Weights of a small contrastive audio-text model: encoder arch convnext_v2, 39062 training examples.
Rows from block 2 of the text encoder of a small contrastive audio-text model, named by matrix and row number. Rows with one number belong to one neuron. Each number is 50 + 12 x the weight over its row's rms, rounded and kept within 0 to 99. All counts start at 0.
After each neuron's rows are labels from the 100 texts, of 14848, where the neuron reaches its highest value: "fires on" is the input token at the peak. Only what is clearly more common there than usual is listed. The data: synthesized solo parts of chorales (CocoChorales).
# fc1: MLP up (text_encoder.blocks.2.mlp.fc1.weight, 1024x256), inputs 128-255
# fc2: MLP down (text_encoder.blocks.2.mlp.fc2.weight, 256x1024, transposed), outputs 128-255

fc1.349:51 60 32 56 55 60 39 58 41 49 68 44 49 54 40 59 59 47 65 64 48 54 50 38 33 51 38 53 50 38 41 75 64 59 33 29 44 46 54 57 47 50 45 63 55 54 57 48 29 31 37 68 64 49 68 39 73 55 60 60 46 41 71 57 47 53 42 46 42 44 40 56 44 38 60 47 57 54 61 34 36 66 45 54 49 64 32 59 54 40 46 56 43 66 67 72 35 39 41 55 71 51 43 69 61 46 84 44 59 48 60 66 30 64 67 43 35 43 32 52 37 31 53 58 52 59 48 43
fc2.349:41 47 60 34 64 58 49 63 45 52 69 61 58 45 42 40 57 35 45 59 30 61 58 56 52 63 54 48 60 41 44 39 48 74 42 32 60 62 51 69 32 52 54 71 70 77 36 27 59 44 47 41 58 73 58 37 34 46 63 37 54 59 50 46 40 47 40 34 46 64 55 60 41 46 58 57 54 58 61 36 24 68 43 75 55 40 42 49 58 47 36 60 24 50 41 48 53 56 48 49 56 42 77 49 68 42 59 53 51 46 42 39 53 59 58 64 41 47 24 58 66 51 72 56 50 73 51 41
fires on: "violin"

fc1.632:65 67 72 53 58 46 48 44 61 18 52 44 47 42 41 58 79 73 52 62 48 58 57 35 40 45 21 65 49 36 71 44 38 75 40 52 49 28 61 48 61 69 59 67 51 48 60 44 50 50 37 59 41 38 70 52 35 53 49 60 50 45 39 41 56 41 65 50 42 40 50 72 61 39 53 46 31 29 76 43 42 53 68 53 67 43 69 37 76 31 55 62 49 40 52 50 32 50 50 43 49 68 32 49 72 48 40 51 52 54 61 43 15 49 43 43 54 43 48 36 73 49 45 29 52 33 52 32
fc2.632:53 53 55 68 35 34 60 39 48 28 50 38 47 40 49 39 43 71 48 51 57 40 54 67 55 43 42 52 62 32 56 63 67 54 69 42 58 28 54 44 54 61 42 71 25 52 28 53 64 42 70 60 61 47 68 59 58 41 77 51 71 47 42 42 30 68 45 61 50 28 25 41 62 42 49 58 56 49 49 66 49 59 75 53 44 31 50 25 67 64 72 52 42 37 76 68 44 56 43 43 48 48 54 55 55 67 64 65 45 62 36 68 61 47 38 64 45 46 38 54 47 49 68 27 66 44 47 53
fires on: "g"

fc1.639:42 64 67 68 59 53 32 40 21 46 63 69 48 47 50 50 41 63 68 58 55 62 43 75 56 82 51 37 59 61 23 49 52 28 49 50 46 50 51 29 56 45 33 55 57 39 59 51 52 48 38 60 45 77 60 53 53 48 56 63 45 47 40 49 44 32 47 66 42 50 44 36 35 34 46 41 45 67 35 51 51 61 42 50 53 56 38 46 52 56 61 60 62 68 66 75 55 45 55 49 72 29 63 68 56 45 40 61 58 39 37 63 50 51 59 57 71 60 49 44 64 47 27 56 76 48 68 39
fc2.639:55 37 53 47 38 49 44 45 47 44 58 67 48 27 46 49 57 33 52 48 72 56 40 67 57 49 53 32 46 48 33 39 37 45 35 43 67 60 61 50 54 36 40 51 39 47 32 23 34 47 52 52 34 46 53 45 46 51 49 36 56 67 50 47 39 63 43 27 85 56 64 51 52 48 61 66 34 50 55 85 47 52 60 59 50 43 42 54 68 73 20 44 46 58 48 55 55 41 55 44 49 49 55 38 33 55 40 47 31 66 38 41 59 54 58 39 67 43 65 49 39 75 40 44 58 46 56 57
fires on: "clarinet"

fc1.470:55 75 56 59 64 54 57 32 36 62 58 35 28 43 59 61 38 53 43 32 39 42 53 54 52 49 64 44 39 52 48 38 42 17 34 26 56 76 31 57 59 52 46 59 63 45 50 46 46 65 53 69 57 50 50 48 42 41 76 61 49 41 38 56 61 51 48 45 48 67 49 46 55 46 41 58 74 43 50 47 63 45 43 59 67 51 28 68 42 60 62 54 67 51 65 75 52 37 44 60 54 50 49 52 46 15 64 48 51 62 64 67 60 50 71 46 43 50 60 50 55 40 50 78 54 47 54 51
fc2.470:59 63 43 44 59 28 56 57 38 32 45 58 49 26 29 42 49 43 52 77 22 48 60 68 56 45 43 52 67 34 61 50 39 52 71 14 68 60 39 49 54 35 61 39 37 57 58 46 40 49 56 43 62 42 33 47 45 34 61 44 64 68 48 33 40 58 21 47 47 70 44 28 50 50 34 56 53 33 46 50 64 63 46 63 44 45 49 54 44 48 65 41 48 51 61 60 36 73 52 46 50 45 34 46 62 49 57 49 51 45 48 55 57 38 37 54 52 37 51 54 47 67 52 56 46 62 50 31
fires on: "violin"

fc1.491:41 52 66 35 43 44 42 41 66 64 54 52 29 39 48 63 45 64 54 55 47 50 57 47 45 51 60 42 48 42 67 69 72 66 45 45 52 64 30 54 41 61 53 49 55 49 72 66 30 45 39 56 40 46 53 52 45 47 53 56 50 51 52 34 39 58 66 57 44 39 46 52 60 63 30 49 42 39 39 43 60 36 50 60 31 43 34 45 18 50 44 60 55 62 40 40 36 33 48 62 68 47 68 47 59 49 43 59 79 61 59 43 77 43 43 41 53 50 46 41 55 50 44 62 61 55 48 37
fc2.491:66 57 51 52 37 37 59 63 60 44 50 43 66 44 55 48 61 59 62 46 62 49 48 48 50 31 67 53 41 43 49 50 34 58 57 77 51 49 64 33 33 60 49 42 59 64 47 54 50 47 48 51 39 65 73 43 47 58 71 62 45 37 52 56 47 55 40 35 25 43 55 63 40 26 54 67 44 47 56 48 57 69 16 36 65 61 56 58 43 51 59 46 68 46 48 48 47 37 53 55 36 41 78 58 61 59 60 51 48 57 53 43 44 35 51 49 26 60 63 45 75 44 27 26 46 52 66 44
fires on: "f"; "5"

fc1.437:32 53 46 43 37 42 53 71 27 59 45 45 30 42 64 62 52 39 47 34 42 37 55 56 61 24 34 32 54 47 62 50 44 37 47 50 53 54 57 46 48 47 39 60 46 46 37 60 31 50 55 43 47 56 61 65 46 50 45 35 56 67 42 62 58 52 36 58 70 61 56 31 46 66 57 40 60 46 52 42 61 38 48 23 51 68 33 65 62 57 43 41 47 61 73 42 57 50 45 28 31 56 56 36 65 35 38 50 68 74 69 60 56 30 66 69 45 66 50 71 41 52 40 63 46 63 67 41
fc2.437:41 50 45 50 49 62 55 48 43 59 51 45 45 49 53 29 42 50 29 60 61 38 67 84 56 63 60 27 56 64 43 58 58 57 20 62 56 68 47 36 54 35 32 68 53 30 48 49 60 62 40 32 45 70 24 48 39 62 67 49 56 46 42 19 44 47 70 61 31 55 59 56 42 65 64 65 37 38 45 38 64 62 51 47 49 24 42 65 44 67 63 66 53 51 51 43 29 55 50 54 56 52 55 43 48 52 51 44 44 46 65 56 43 55 66 45 46 45 45 55 37 56 38 53 59 32 51 67
fires on: "cello"

fc1.338:27 65 37 65 52 49 53 59 29 40 35 58 52 78 49 51 38 50 59 54 31 48 30 36 22 63 34 27 42 53 61 54 61 56 36 63 63 34 47 54 64 46 52 52 56 61 50 51 45 46 38 60 63 37 56 42 44 72 61 48 23 57 31 28 57 48 45 39 53 54 51 40 58 54 60 37 39 54 52 36 60 46 56 54 51 30 46 51 57 67 54 61 63 55 40 70 29 52 52 57 57 73 23 50 57 69 52 47 59 64 38 45 50 56 41 34 46 51 55 25 66 43 51 48 22 52 41 42
fc2.338:27 53 40 42 53 38 40 42 35 39 37 52 59 58 45 48 54 61 56 34 45 44 45 26 74 50 42 59 41 57 41 37 48 55 46 50 57 55 57 56 51 74 61 63 67 58 08 62 41 59 54 43 71 21 65 54 43 35 50 57 33 54 41 48 68 44 48 49 35 55 50 51 43 57 44 39 81 28 68 53 58 51 59 66 28 56 70 50 36 41 85 49 60 46 40 37 51 53 31 47 31 37 46 59 42 58 45 67 56 72 32 80 65 25 47 48 62 46 62 51 56 46 56 56 58 42 60 53
fires on: "g"; "2"; "a2"

fc1.693:58 60 60 51 32 36 69 52 42 58 50 38 66 41 67 49 47 56 75 46 39 42 58 46 54 41 45 77 45 66 63 68 38 47 54 39 71 54 39 41 42 60 66 45 43 40 39 67 33 46 55 46 37 31 52 35 29 38 64 60 44 53 52 54 41 41 13 81 62 60 59 74 59 48 32 63 45 68 56 48 52 50 31 72 56 52 58 67 27 51 37 54 43 44 54 36 80 57 47 49 50 62 49 64 51 52 42 45 57 64 65 55 57 54 50 53 53 52 42 46 74 58 62 43 55 56 75 34
fc2.693:48 54 56 12 51 44 45 32 55 61 56 56 47 38 69 61 58 26 55 47 60 57 47 60 45 58 79 57 53 52 40 39 65 63 44 28 54 50 38 28 40 64 45 67 63 67 52 48 55 67 40 55 54 49 43 44 38 49 52 55 59 43 61 45 50 51 51 44 68 56 62 43 49 41 57 37 34 53 76 44 54 39 69 59 51 40 67 51 47 57 64 60 44 40 56 24 56 73 55 23 53 59 58 30 57 49 50 23 38 37 78 51 64 30 73 28 39 45 50 54 39 42 42 64 62 29 47 49
fires on: "f"

fc1.190:68 76 54 37 49 62 70 30 44 36 33 61 65 62 58 34 27 45 37 50 51 76 62 54 29 61 26 45 47 57 46 29 30 57 62 74 61 43 29 39 46 66 48 54 54 20 47 45 70 43 66 55 40 44 51 53 50 80 44 77 64 45 48 50 47 51 45 36 40 47 61 33 56 48 60 39 31 48 44 51 43 50 38 67 60 61 64 54 44 47 34 53 49 43 49 28 60 58 57 59 46 51 26 50 36 41 50 31 36 61 49 52 56 50 52 55 68 41 32 39 58 45 49 34 51 61 49 47
fc2.190:48 34 46 49 54 42 37 60 54 46 50 58 31 72 45 64 48 54 35 70 58 26 42 57 63 59 95 45 43 46 53 75 57 58 59 28 42 59 54 66 38 45 74 50 56 44 42 53 61 61 45 59 56 62 54 56 57 19 51 38 43 56 48 36 61 52 57 31 72 45 53 51 36 62 67 32 58 66 55 41 58 48 57 46 42 60 49 49 52 58 59 67 61 71 53 59 34 57 63 62 42 42 64 44 48 51 54 65 36 58 44 38 62 47 25 34 39 73 38 56 51 62 51 66 71 43 27 52
fires on: "g"

fc1.69:54 43 45 41 46 54 60 58 63 62 63 81 48 50 58 55 52 62 57 46 59 39 43 43 29 51 65 61 74 60 64 62 44 53 24 58 53 79 42 54 42 45 44 38 65 62 61 50 48 43 60 74 59 47 46 33 41 60 41 49 45 53 67 58 48 53 63 61 45 54 35 53 58 51 53 64 49 47 24 46 47 41 61 47 15 39 59 60 38 44 43 63 23 34 63 60 37 52 63 32 70 34 45 51 35 40 46 45 65 50 43 43 71 55 51 54 38 58 53 60 67 31 58 36 32 65 46 54
fc2.69:50 23 39 49 60 48 59 49 56 64 45 48 70 30 63 70 25 65 77 49 55 52 75 45 37 53 49 50 35 59 58 52 52 52 71 67 64 73 57 64 38 54 60 47 61 37 50 67 51 48 68 61 61 54 38 39 38 59 63 39 44 26 67 56 51 50 45 38 54 63 52 45 72 47 58 59 68 35 32 59 44 50 64 21 23 53 48 68 33 40 49 55 38 51 35 57 38 58 55 46 70 52 48 58 41 42 42 46 49 46 38 39 66 52 55 46 37 53 44 56 41 41 62 47 27 47 59 42
fires on: "f"

fc1.33:42 56 56 70 48 57 53 41 61 47 38 51 20 50 61 60 52 33 52 31 51 57 40 46 52 41 36 36 65 68 53 47 76 54 50 43 56 49 38 47 33 47 56 35 32 52 46 50 46 54 34 66 36 53 34 36 53 31 56 36 42 81 68 64 52 64 48 53 61 53 54 59 37 28 46 56 55 52 67 58 37 80 75 57 57 51 50 54 53 50 54 55 70 50 60 68 44 61 63 64 48 44 41 46 61 42 61 52 48 53 55 62 62 49 38 55 44 55 66 49 67 28 57 45 54 34 42 52
fc2.33:57 66 43 58 67 33 32 43 48 44 64 59 66 35 27 42 51 33 51 63 50 50 52 52 45 69 58 45 49 65 48 23 56 50 44 45 36 39 61 65 47 31 48 57 49 52 58 34 56 57 41 55 64 54 46 50 40 38 38 49 46 60 58 67 61 67 29 56 30 55 62 51 71 44 46 61 59 30 47 49 62 61 48 50 55 33 62 75 45 56 67 50 56 60 26 57 39 72 69 29 54 36 49 65 61 53 32 72 76 47 45 19 25 64 68 54 49 56 56 29 48 59 22 56 55 54 50 62
fires on: "violin"

fc1.89:46 58 70 48 43 25 60 31 42 45 68 20 57 41 21 49 55 46 48 51 38 26 48 37 44 55 48 47 65 48 66 52 33 62 51 56 47 40 51 53 51 61 61 57 71 38 50 49 45 53 50 41 50 60 64 47 49 38 52 48 61 31 38 52 45 47 52 53 54 60 76 62 67 32 33 58 37 46 71 56 48 62 42 52 71 33 46 46 44 23 53 43 57 31 64 35 53 48 50 36 63 63 41 43 66 52 36 40 53 58 49 37 63 50 31 57 25 56 46 34 55 62 50 71 37 60 78 51
fc2.89:53 58 32 76 54 52 45 56 54 55 63 48 38 45 61 61 50 43 74 54 58 40 67 49 60 58 48 74 27 44 37 41 69 61 18 51 41 53 54 48 52 42 72 52 36 67 62 55 61 41 55 41 33 21 52 70 59 45 40 71 42 58 47 54 61 54 82 14 59 43 50 55 45 66 45 34 61 46 33 39 72 44 55 40 42 38 46 41 46 48 57 51 39 32 42 58 60 53 49 58 66 67 63 45 33 52 64 58 51 57 37 29 49 37 44 62 39 61 69 45 68 53 52 47 43 52 54 36
fires on: "g"

fc1.249:70 54 82 42 65 58 49 59 68 74 38 63 62 55 41 71 36 23 47 31 41 52 36 58 55 57 48 37 42 57 59 52 49 63 44 30 28 68 39 61 40 62 62 48 80 54 40 33 42 36 48 67 57 59 27 39 43 55 74 42 33 61 46 60 70 75 44 64 53 50 43 41 54 55 46 46 55 45 60 46 35 64 58 57 62 56 40 51 61 39 57 56 53 49 59 59 47 36 49 53 61 56 45 49 29 35 54 53 53 22 49 55 49 50 59 46 49 44 35 36 58 48 49 43 50 32 45 48
fc2.249:35 61 66 42 47 70 29 53 52 31 41 40 35 52 60 52 51 47 56 89 36 56 34 70 59 42 57 47 66 47 60 50 41 55 30 50 43 65 43 28 41 28 68 59 34 56 48 30 60 43 38 45 35 61 46 41 52 66 63 37 48 48 45 45 66 48 75 26 36 45 54 76 34 63 53 27 48 54 60 49 30 46 48 44 48 68 46 67 38 31 60 31 57 42 71 47 59 43 36 62 46 37 30 46 47 49 42 53 56 53 71 54 57 34 57 56 38 55 56 60 53 69 46 54 44 49 67 31
fires on: "violin"

fc1.134:45 79 51 64 49 27 50 42 50 36 62 71 33 32 61 46 42 44 63 66 72 45 69 46 46 36 43 54 46 24 63 46 58 63 45 42 41 47 40 46 57 38 63 33 48 58 83 59 35 52 64 33 52 52 62 55 65 71 44 43 47 71 59 52 53 59 33 63 60 63 29 54 45 55 45 76 34 43 43 44 56 23 44 56 25 52 67 35 52 58 39 68 72 33 46 49 45 66 60 52 52 63 36 44 57 52 47 37 34 57 70 50 64 50 78 79 61 65 56 49 40 39 41 49 50 66 58 39
fc2.134:68 38 62 56 64 65 55 42 44 41 34 54 43 53 30 62 27 36 37 27 42 33 48 68 25 51 55 37 43 80 42 46 43 58 45 37 50 46 65 31 55 47 44 59 61 42 43 49 56 34 50 60 17 49 41 52 50 55 48 40 54 44 31 73 55 53 08 44 50 53 48 56 36 51 72 38 46 35 36 48 48 45 54 45 62 54 67 44 49 67 55 53 55 39 41 52 46 39 43 26 73 88 65 42 42 67 36 67 41 45 39 53 39 42 65 61 44 51 59 35 51 52 39 49 58 40 37 35
fires on: "f"

fc1.7:53 79 61 44 65 56 46 48 46 63 53 58 35 52 56 57 46 55 49 32 44 60 50 41 43 56 62 56 55 54 60 57 61 34 55 70 57 45 56 40 61 71 66 73 57 63 42 59 64 59 38 59 77 43 45 60 53 51 49 38 47 78 55 41 53 32 40 62 54 61 44 55 44 54 43 28 49 41 56 36 49 64 52 49 54 44 46 41 41 47 65 37 72 49 37 39 43 44 49 48 48 66 30 46 69 49 44 66 46 56 44 40 41 44 55 48 37 30 35 60 50 36 50 63 25 47 54 54
fc2.7:53 36 31 55 57 34 69 53 38 48 44 28 57 55 44 41 54 54 35 21 59 23 44 46 57 62 60 46 59 66 45 53 49 51 28 38 44 56 46 46 49 63 52 74 48 67 41 60 35 55 71 47 37 54 45 35 41 61 56 33 44 39 73 37 40 56 72 52 60 60 52 52 51 60 45 56 70 44 50 53 48 57 46 30 43 48 40 50 38 46 54 60 22 43 49 62 34 67 48 60 57 52 43 49 85 60 36 58 74 40 50 38 65 32 58 33 74 81 58 38 63 51 49 67 37 33 66 50
fires on: "g"

fc1.412:53 49 64 45 49 33 45 58 43 35 53 61 46 59 56 38 39 52 35 61 54 53 70 48 54 39 70 56 75 36 36 73 63 48 75 43 58 49 41 55 56 56 40 59 57 66 41 65 43 73 52 54 56 34 55 42 41 58 49 59 60 65 52 30 52 58 54 39 65 75 60 45 68 33 45 54 57 26 39 55 45 59 40 50 32 60 57 44 54 64 52 46 49 66 58 54 64 61 59 48 58 57 43 38 69 51 39 49 83 40 43 48 48 44 59 41 41 63 25 56 44 36 51 39 46 50 35 39
fc2.412:54 68 44 63 46 51 53 49 33 65 66 40 55 42 72 61 43 67 55 65 65 53 60 38 48 46 70 61 55 67 64 42 67 46 55 70 61 55 61 50 50 38 31 52 68 47 50 70 52 51 30 59 69 58 51 51 57 68 48 63 67 55 68 36 32 53 39 65 25 66 43 55 56 50 71 53 44 58 55 41 54 51 49 42 37 50 17 62 37 30 59 43 38 46 57 50 47 72 52 46 58 39 39 53 57 44 29 32 51 53 74 47 47 43 50 26 45 43 58 55 49 58 46 54 73 61 65 71
fires on: "cello"

fc1.753:53 48 58 36 47 36 52 57 69 52 44 72 23 48 42 52 47 71 51 32 64 62 53 35 77 46 49 34 44 56 30 63 42 70 44 75 44 56 66 62 52 46 44 50 70 31 55 51 52 17 52 65 52 62 44 39 51 50 52 56 47 28 53 48 45 61 44 35 40 74 35 72 50 76 60 63 30 50 39 42 50 36 56 21 16 34 51 59 48 51 48 59 44 45 41 67 44 50 50 48 67 47 70 36 51 49 39 43 52 51 49 40 74 49 51 48 31 49 46 32 39 58 50 51 50 72 78 49
fc2.753:39 49 60 52 54 54 48 30 53 56 26 74 50 36 40 53 49 48 50 32 66 20 45 56 21 55 52 44 48 52 66 35 53 69 43 65 66 67 65 34 47 33 73 54 44 48 58 59 52 54 49 53 37 69 35 48 55 56 59 47 50 55 54 85 43 60 42 49 52 66 40 37 58 54 34 58 41 45 47 44 46 46 44 36 36 51 36 27 38 53 55 73 31 45 62 49 40 42 62 50 34 51 54 59 46 28 42 48 62 77 34 40 35 59 45 70 53 48 60 43 60 35 36 42 44 41 68 36
fires on: "f"

fc1.112:56 39 41 63 61 34 45 48 34 45 52 66 54 82 46 48 35 52 41 31 64 40 44 64 51 23 33 71 56 54 31 57 49 49 37 47 80 66 54 31 56 49 53 59 49 39 33 67 44 46 64 48 63 51 57 78 49 65 65 66 38 45 44 65 44 38 55 70 62 62 47 30 31 49 60 58 55 55 56 50 70 50 51 50 55 50 55 51 41 61 26 61 66 62 61 38 59 53 55 42 45 50 49 45 49 51 53 51 55 48 73 71 49 79 56 51 38 59 61 52 48 29 35 61 59 63 40 72
fc2.112:53 50 60 47 55 26 50 74 36 60 51 58 40 63 38 46 58 42 51 38 80 46 42 54 48 59 49 35 34 47 52 60 53 65 57 37 45 59 52 20 66 51 53 87 63 59 49 62 40 71 66 55 62 63 50 50 59 47 55 62 57 55 52 31 49 44 72 45 52 60 51 34 46 39 41 68 35 55 49 46 38 65 64 74 71 44 52 70 59 58 68 38 48 48 16 62 35 52 52 60 57 51 56 51 57 53 55 60 24 55 43 56 39 34 49 39 52 46 58 57 41 51 41 40 78 50 58 43
fires on: "cello"

fc1.448:68 55 70 59 71 25 60 44 23 51 50 38 57 24 42 57 83 39 48 48 59 43 44 33 43 39 51 63 60 45 71 50 45 71 44 73 40 59 41 39 66 45 52 58 50 52 48 57 45 61 68 55 46 49 62 61 67 48 72 65 49 59 30 46 40 81 40 33 34 62 51 41 47 45 47 55 68 50 38 26 51 45 44 39 43 28 64 51 44 36 58 57 82 46 54 67 60 58 59 74 67 48 47 62 36 51 55 49 43 54 54 56 46 36 32 36 57 43 32 48 43 42 70 44 52 37 44 69
fc2.448:57 55 69 68 45 49 60 43 50 47 53 50 52 45 73 32 58 49 58 57 38 60 62 37 46 54 51 58 63 54 84 60 72 50 61 64 53 26 49 48 63 58 43 54 47 50 29 32 40 41 45 60 59 52 71 54 49 55 44 55 33 39 62 58 40 36 53 30 31 42 70 65 48 55 40 60 55 56 53 29 46 54 63 27 52 33 46 40 72 61 34 53 37 17 60 66 47 40 39 62 61 40 39 53 46 44 52 39 61 40 51 57 34 25 67 40 47 41 58 62 63 78 50 59 68 54 53 55
fires on: "g"

fc1.731:57 46 45 55 58 54 45 41 46 32 55 74 49 53 39 52 58 64 58 49 34 57 36 61 39 54 37 23 37 40 30 32 57 26 72 33 55 45 20 59 67 36 43 49 71 67 31 59 40 34 15 58 60 41 55 66 49 77 54 62 62 24 69 58 52 62 45 26 34 43 46 53 47 38 58 64 70 46 48 46 40 70 54 59 62 38 48 55 52 57 62 52 69 42 29 54 43 56 62 51 57 31 33 47 53 41 69 60 54 38 58 53 66 47 40 49 55 55 60 42 50 43 35 52 76 66 40 46
fc2.731:41 68 53 50 51 46 34 43 59 51 45 56 81 69 38 47 52 55 36 45 36 45 32 56 66 68 46 58 48 44 56 64 45 44 63 62 54 46 49 21 53 48 55 46 29 40 47 65 49 31 51 49 82 56 38 62 54 50 39 65 24 47 73 60 50 51 45 61 34 51 49 57 67 31 69 53 45 43 67 46 50 51 42 47 26 45 26 56 28 57 44 43 39 32 32 56 47 48 44 67 36 35 63 62 57 59 54 40 58 68 55 48 43 40 58 32 57 59 48 62 42 72 58 70 50 73 55 47
fires on: "violin"

fc1.673:73 36 40 36 38 54 53 29 45 42 60 40 48 38 66 38 55 61 67 35 58 49 55 51 50 53 45 44 68 64 53 37 46 78 37 45 46 64 63 60 48 69 36 47 59 42 50 42 45 27 54 43 41 43 55 56 57 37 37 47 23 59 42 64 61 39 39 57 48 52 51 38 24 54 59 47 46 43 39 34 56 55 50 36 52 47 43 71 48 21 60 47 45 50 56 60 51 59 26 43 63 72 35 51 66 36 31 36 71 68 46 59 29 54 53 50 70 60 44 54 50 68 53 36 50 62 73 63
fc2.673:46 35 38 34 45 43 49 30 41 42 34 39 54 34 50 39 51 63 60 54 46 50 32 60 50 53 42 40 43 57 63 37 43 35 42 30 41 53 71 43 49 37 45 54 48 46 43 42 31 43 53 58 29 46 42 39 64 47 51 26 69 42 34 72 50 50 69 65 45 48 38 27 36 71 79 50 45 45 45 54 54 55 50 52 50 46 54 48 52 49 37 63 27 42 51 44 46 53 62 43 62 56 12 33 64 33 42 58 44 47 32 47 52 51 48 51 45 44 59 64 65 63 40 39 56 56 66 48
fires on: "clarinet"

fc1.3:36 67 40 40 41 44 59 56 52 44 46 75 58 57 74 39 37 46 30 56 43 43 42 36 51 61 31 43 69 47 54 55 68 36 38 56 58 45 57 51 40 50 45 45 42 56 49 40 55 52 53 36 67 34 43 45 25 50 57 59 51 43 54 21 26 57 73 38 64 48 31 59 55 58 38 59 22 50 54 27 49 77 40 38 53 43 58 41 47 75 41 51 50 63 89 29 38 37 45 37 59 48 42 43 49 52 49 52 42 49 43 48 52 51 44 43 54 48 37 55 33 51 45 46 65 52 54 53
fc2.3:64 38 40 61 45 44 33 68 64 59 44 45 56 64 62 37 52 39 53 59 43 47 51 38 63 23 72 60 38 50 20 55 60 51 44 49 43 33 54 41 59 51 52 58 68 52 27 61 59 35 44 75 50 43 59 54 66 76 43 46 29 64 57 63 39 47 53 49 40 61 39 46 59 54 51 53 47 42 26 62 53 46 52 48 64 65 44 66 46 26 58 63 50 47 62 49 48 70 54 32 45 28 49 49 50 59 38 55 49 42 74 47 51 37 47 60 40 54 28 34 76 49 36 47 46 44 53 52
fires on: "cello"

fc1.192:35 70 54 71 90 31 36 38 61 18 45 53 43 40 47 52 46 44 61 55 40 61 49 38 46 51 45 52 67 52 45 58 44 49 47 34 77 74 40 67 32 44 42 49 50 38 56 67 26 54 34 69 31 35 48 75 46 42 69 60 52 60 53 33 42 53 49 45 50 34 32 60 26 50 61 61 57 50 48 47 37 62 32 54 56 39 50 58 42 55 48 42 62 45 55 57 31 42 35 27 58 42 47 55 52 47 50 74 44 50 33 16 23 47 38 55 58 67 50 55 59 48 37 37 56 45 56 27
fc2.192:40 59 65 53 34 37 60 44 51 59 47 59 67 64 53 62 48 50 70 51 46 39 33 62 49 70 36 58 30 58 49 45 53 48 26 31 34 33 42 65 44 48 52 50 48 66 49 63 59 19 44 34 63 59 45 51 45 54 63 55 54 62 31 43 52 49 39 78 31 56 50 45 49 38 36 55 40 36 49 40 53 61 76 58 53 59 31 60 52 60 52 57 47 46 46 48 77 65 58 70 32 55 71 58 47 39 54 30 44 67 59 47 49 41 46 54 68 52 40 72 59 42 51 39 53 56 39 54
fires on: "violin"

fc1.669:26 60 79 48 66 58 49 18 67 44 43 49 33 48 50 55 39 52 62 52 52 47 31 43 53 43 55 38 66 45 72 50 58 57 55 31 28 35 42 50 52 71 34 77 60 48 60 47 48 37 57 67 41 59 47 38 77 61 52 68 44 55 54 43 28 54 24 35 46 50 57 63 49 50 61 35 63 53 47 47 24 53 47 40 65 70 66 54 49 51 62 56 47 54 56 56 49 61 46 52 57 35 33 76 51 44 47 49 41 45 40 64 45 64 45 61 63 68 41 62 58 45 60 41 66 41 35 50
fc2.669:42 49 67 61 71 54 62 47 51 37 72 65 22 48 50 45 62 54 52 60 53 64 66 34 32 66 34 45 49 44 48 78 50 54 39 62 60 59 45 67 61 72 63 37 44 56 42 59 53 31 43 54 47 51 60 59 38 51 51 74 25 60 54 50 49 81 45 43 43 45 63 54 52 53 32 36 52 64 76 32 22 30 47 37 60 43 61 52 68 46 65 53 29 60 60 52 54 44 52 52 46 38 61 63 49 57 38 46 56 44 54 60 56 52 65 35 61 65 21 55 44 59 50 51 50 15 57 46
fires on: "g"

fc1.677:60 68 46 50 47 46 55 52 48 45 55 43 46 28 59 62 55 46 63 64 42 43 40 44 48 41 46 64 65 41 60 36 36 61 52 50 52 61 40 24 27 51 42 30 60 45 42 38 40 48 39 66 53 82 48 38 67 57 57 44 22 58 53 54 45 36 37 42 41 55 52 43 39 58 41 89 45 50 49 37 53 51 43 44 60 57 67 57 38 57 70 48 42 30 60 43 80 36 15 59 35 46 57 35 54 61 51 53 58 64 72 52 67 40 56 62 38 52 50 72 48 48 40 32 37 55 53 76
fc2.677:42 55 41 47 87 70 43 41 38 52 48 34 44 44 54 41 42 48 56 89 52 74 69 54 40 36 58 36 35 50 52 50 42 45 47 52 37 61 48 41 41 61 45 51 63 49 58 50 44 42 56 53 62 52 73 58 58 48 58 64 77 42 70 39 56 52 39 42 60 58 46 63 50 52 33 55 53 70 42 45 60 36 41 72 46 80 33 52 38 64 48 45 36 42 41 64 40 59 30 68 82 65 39 66 38 45 55 24 50 67 58 46 51 14 53 51 42 48 52 54 60 42 48 40 53 56 50 54
fires on: "f"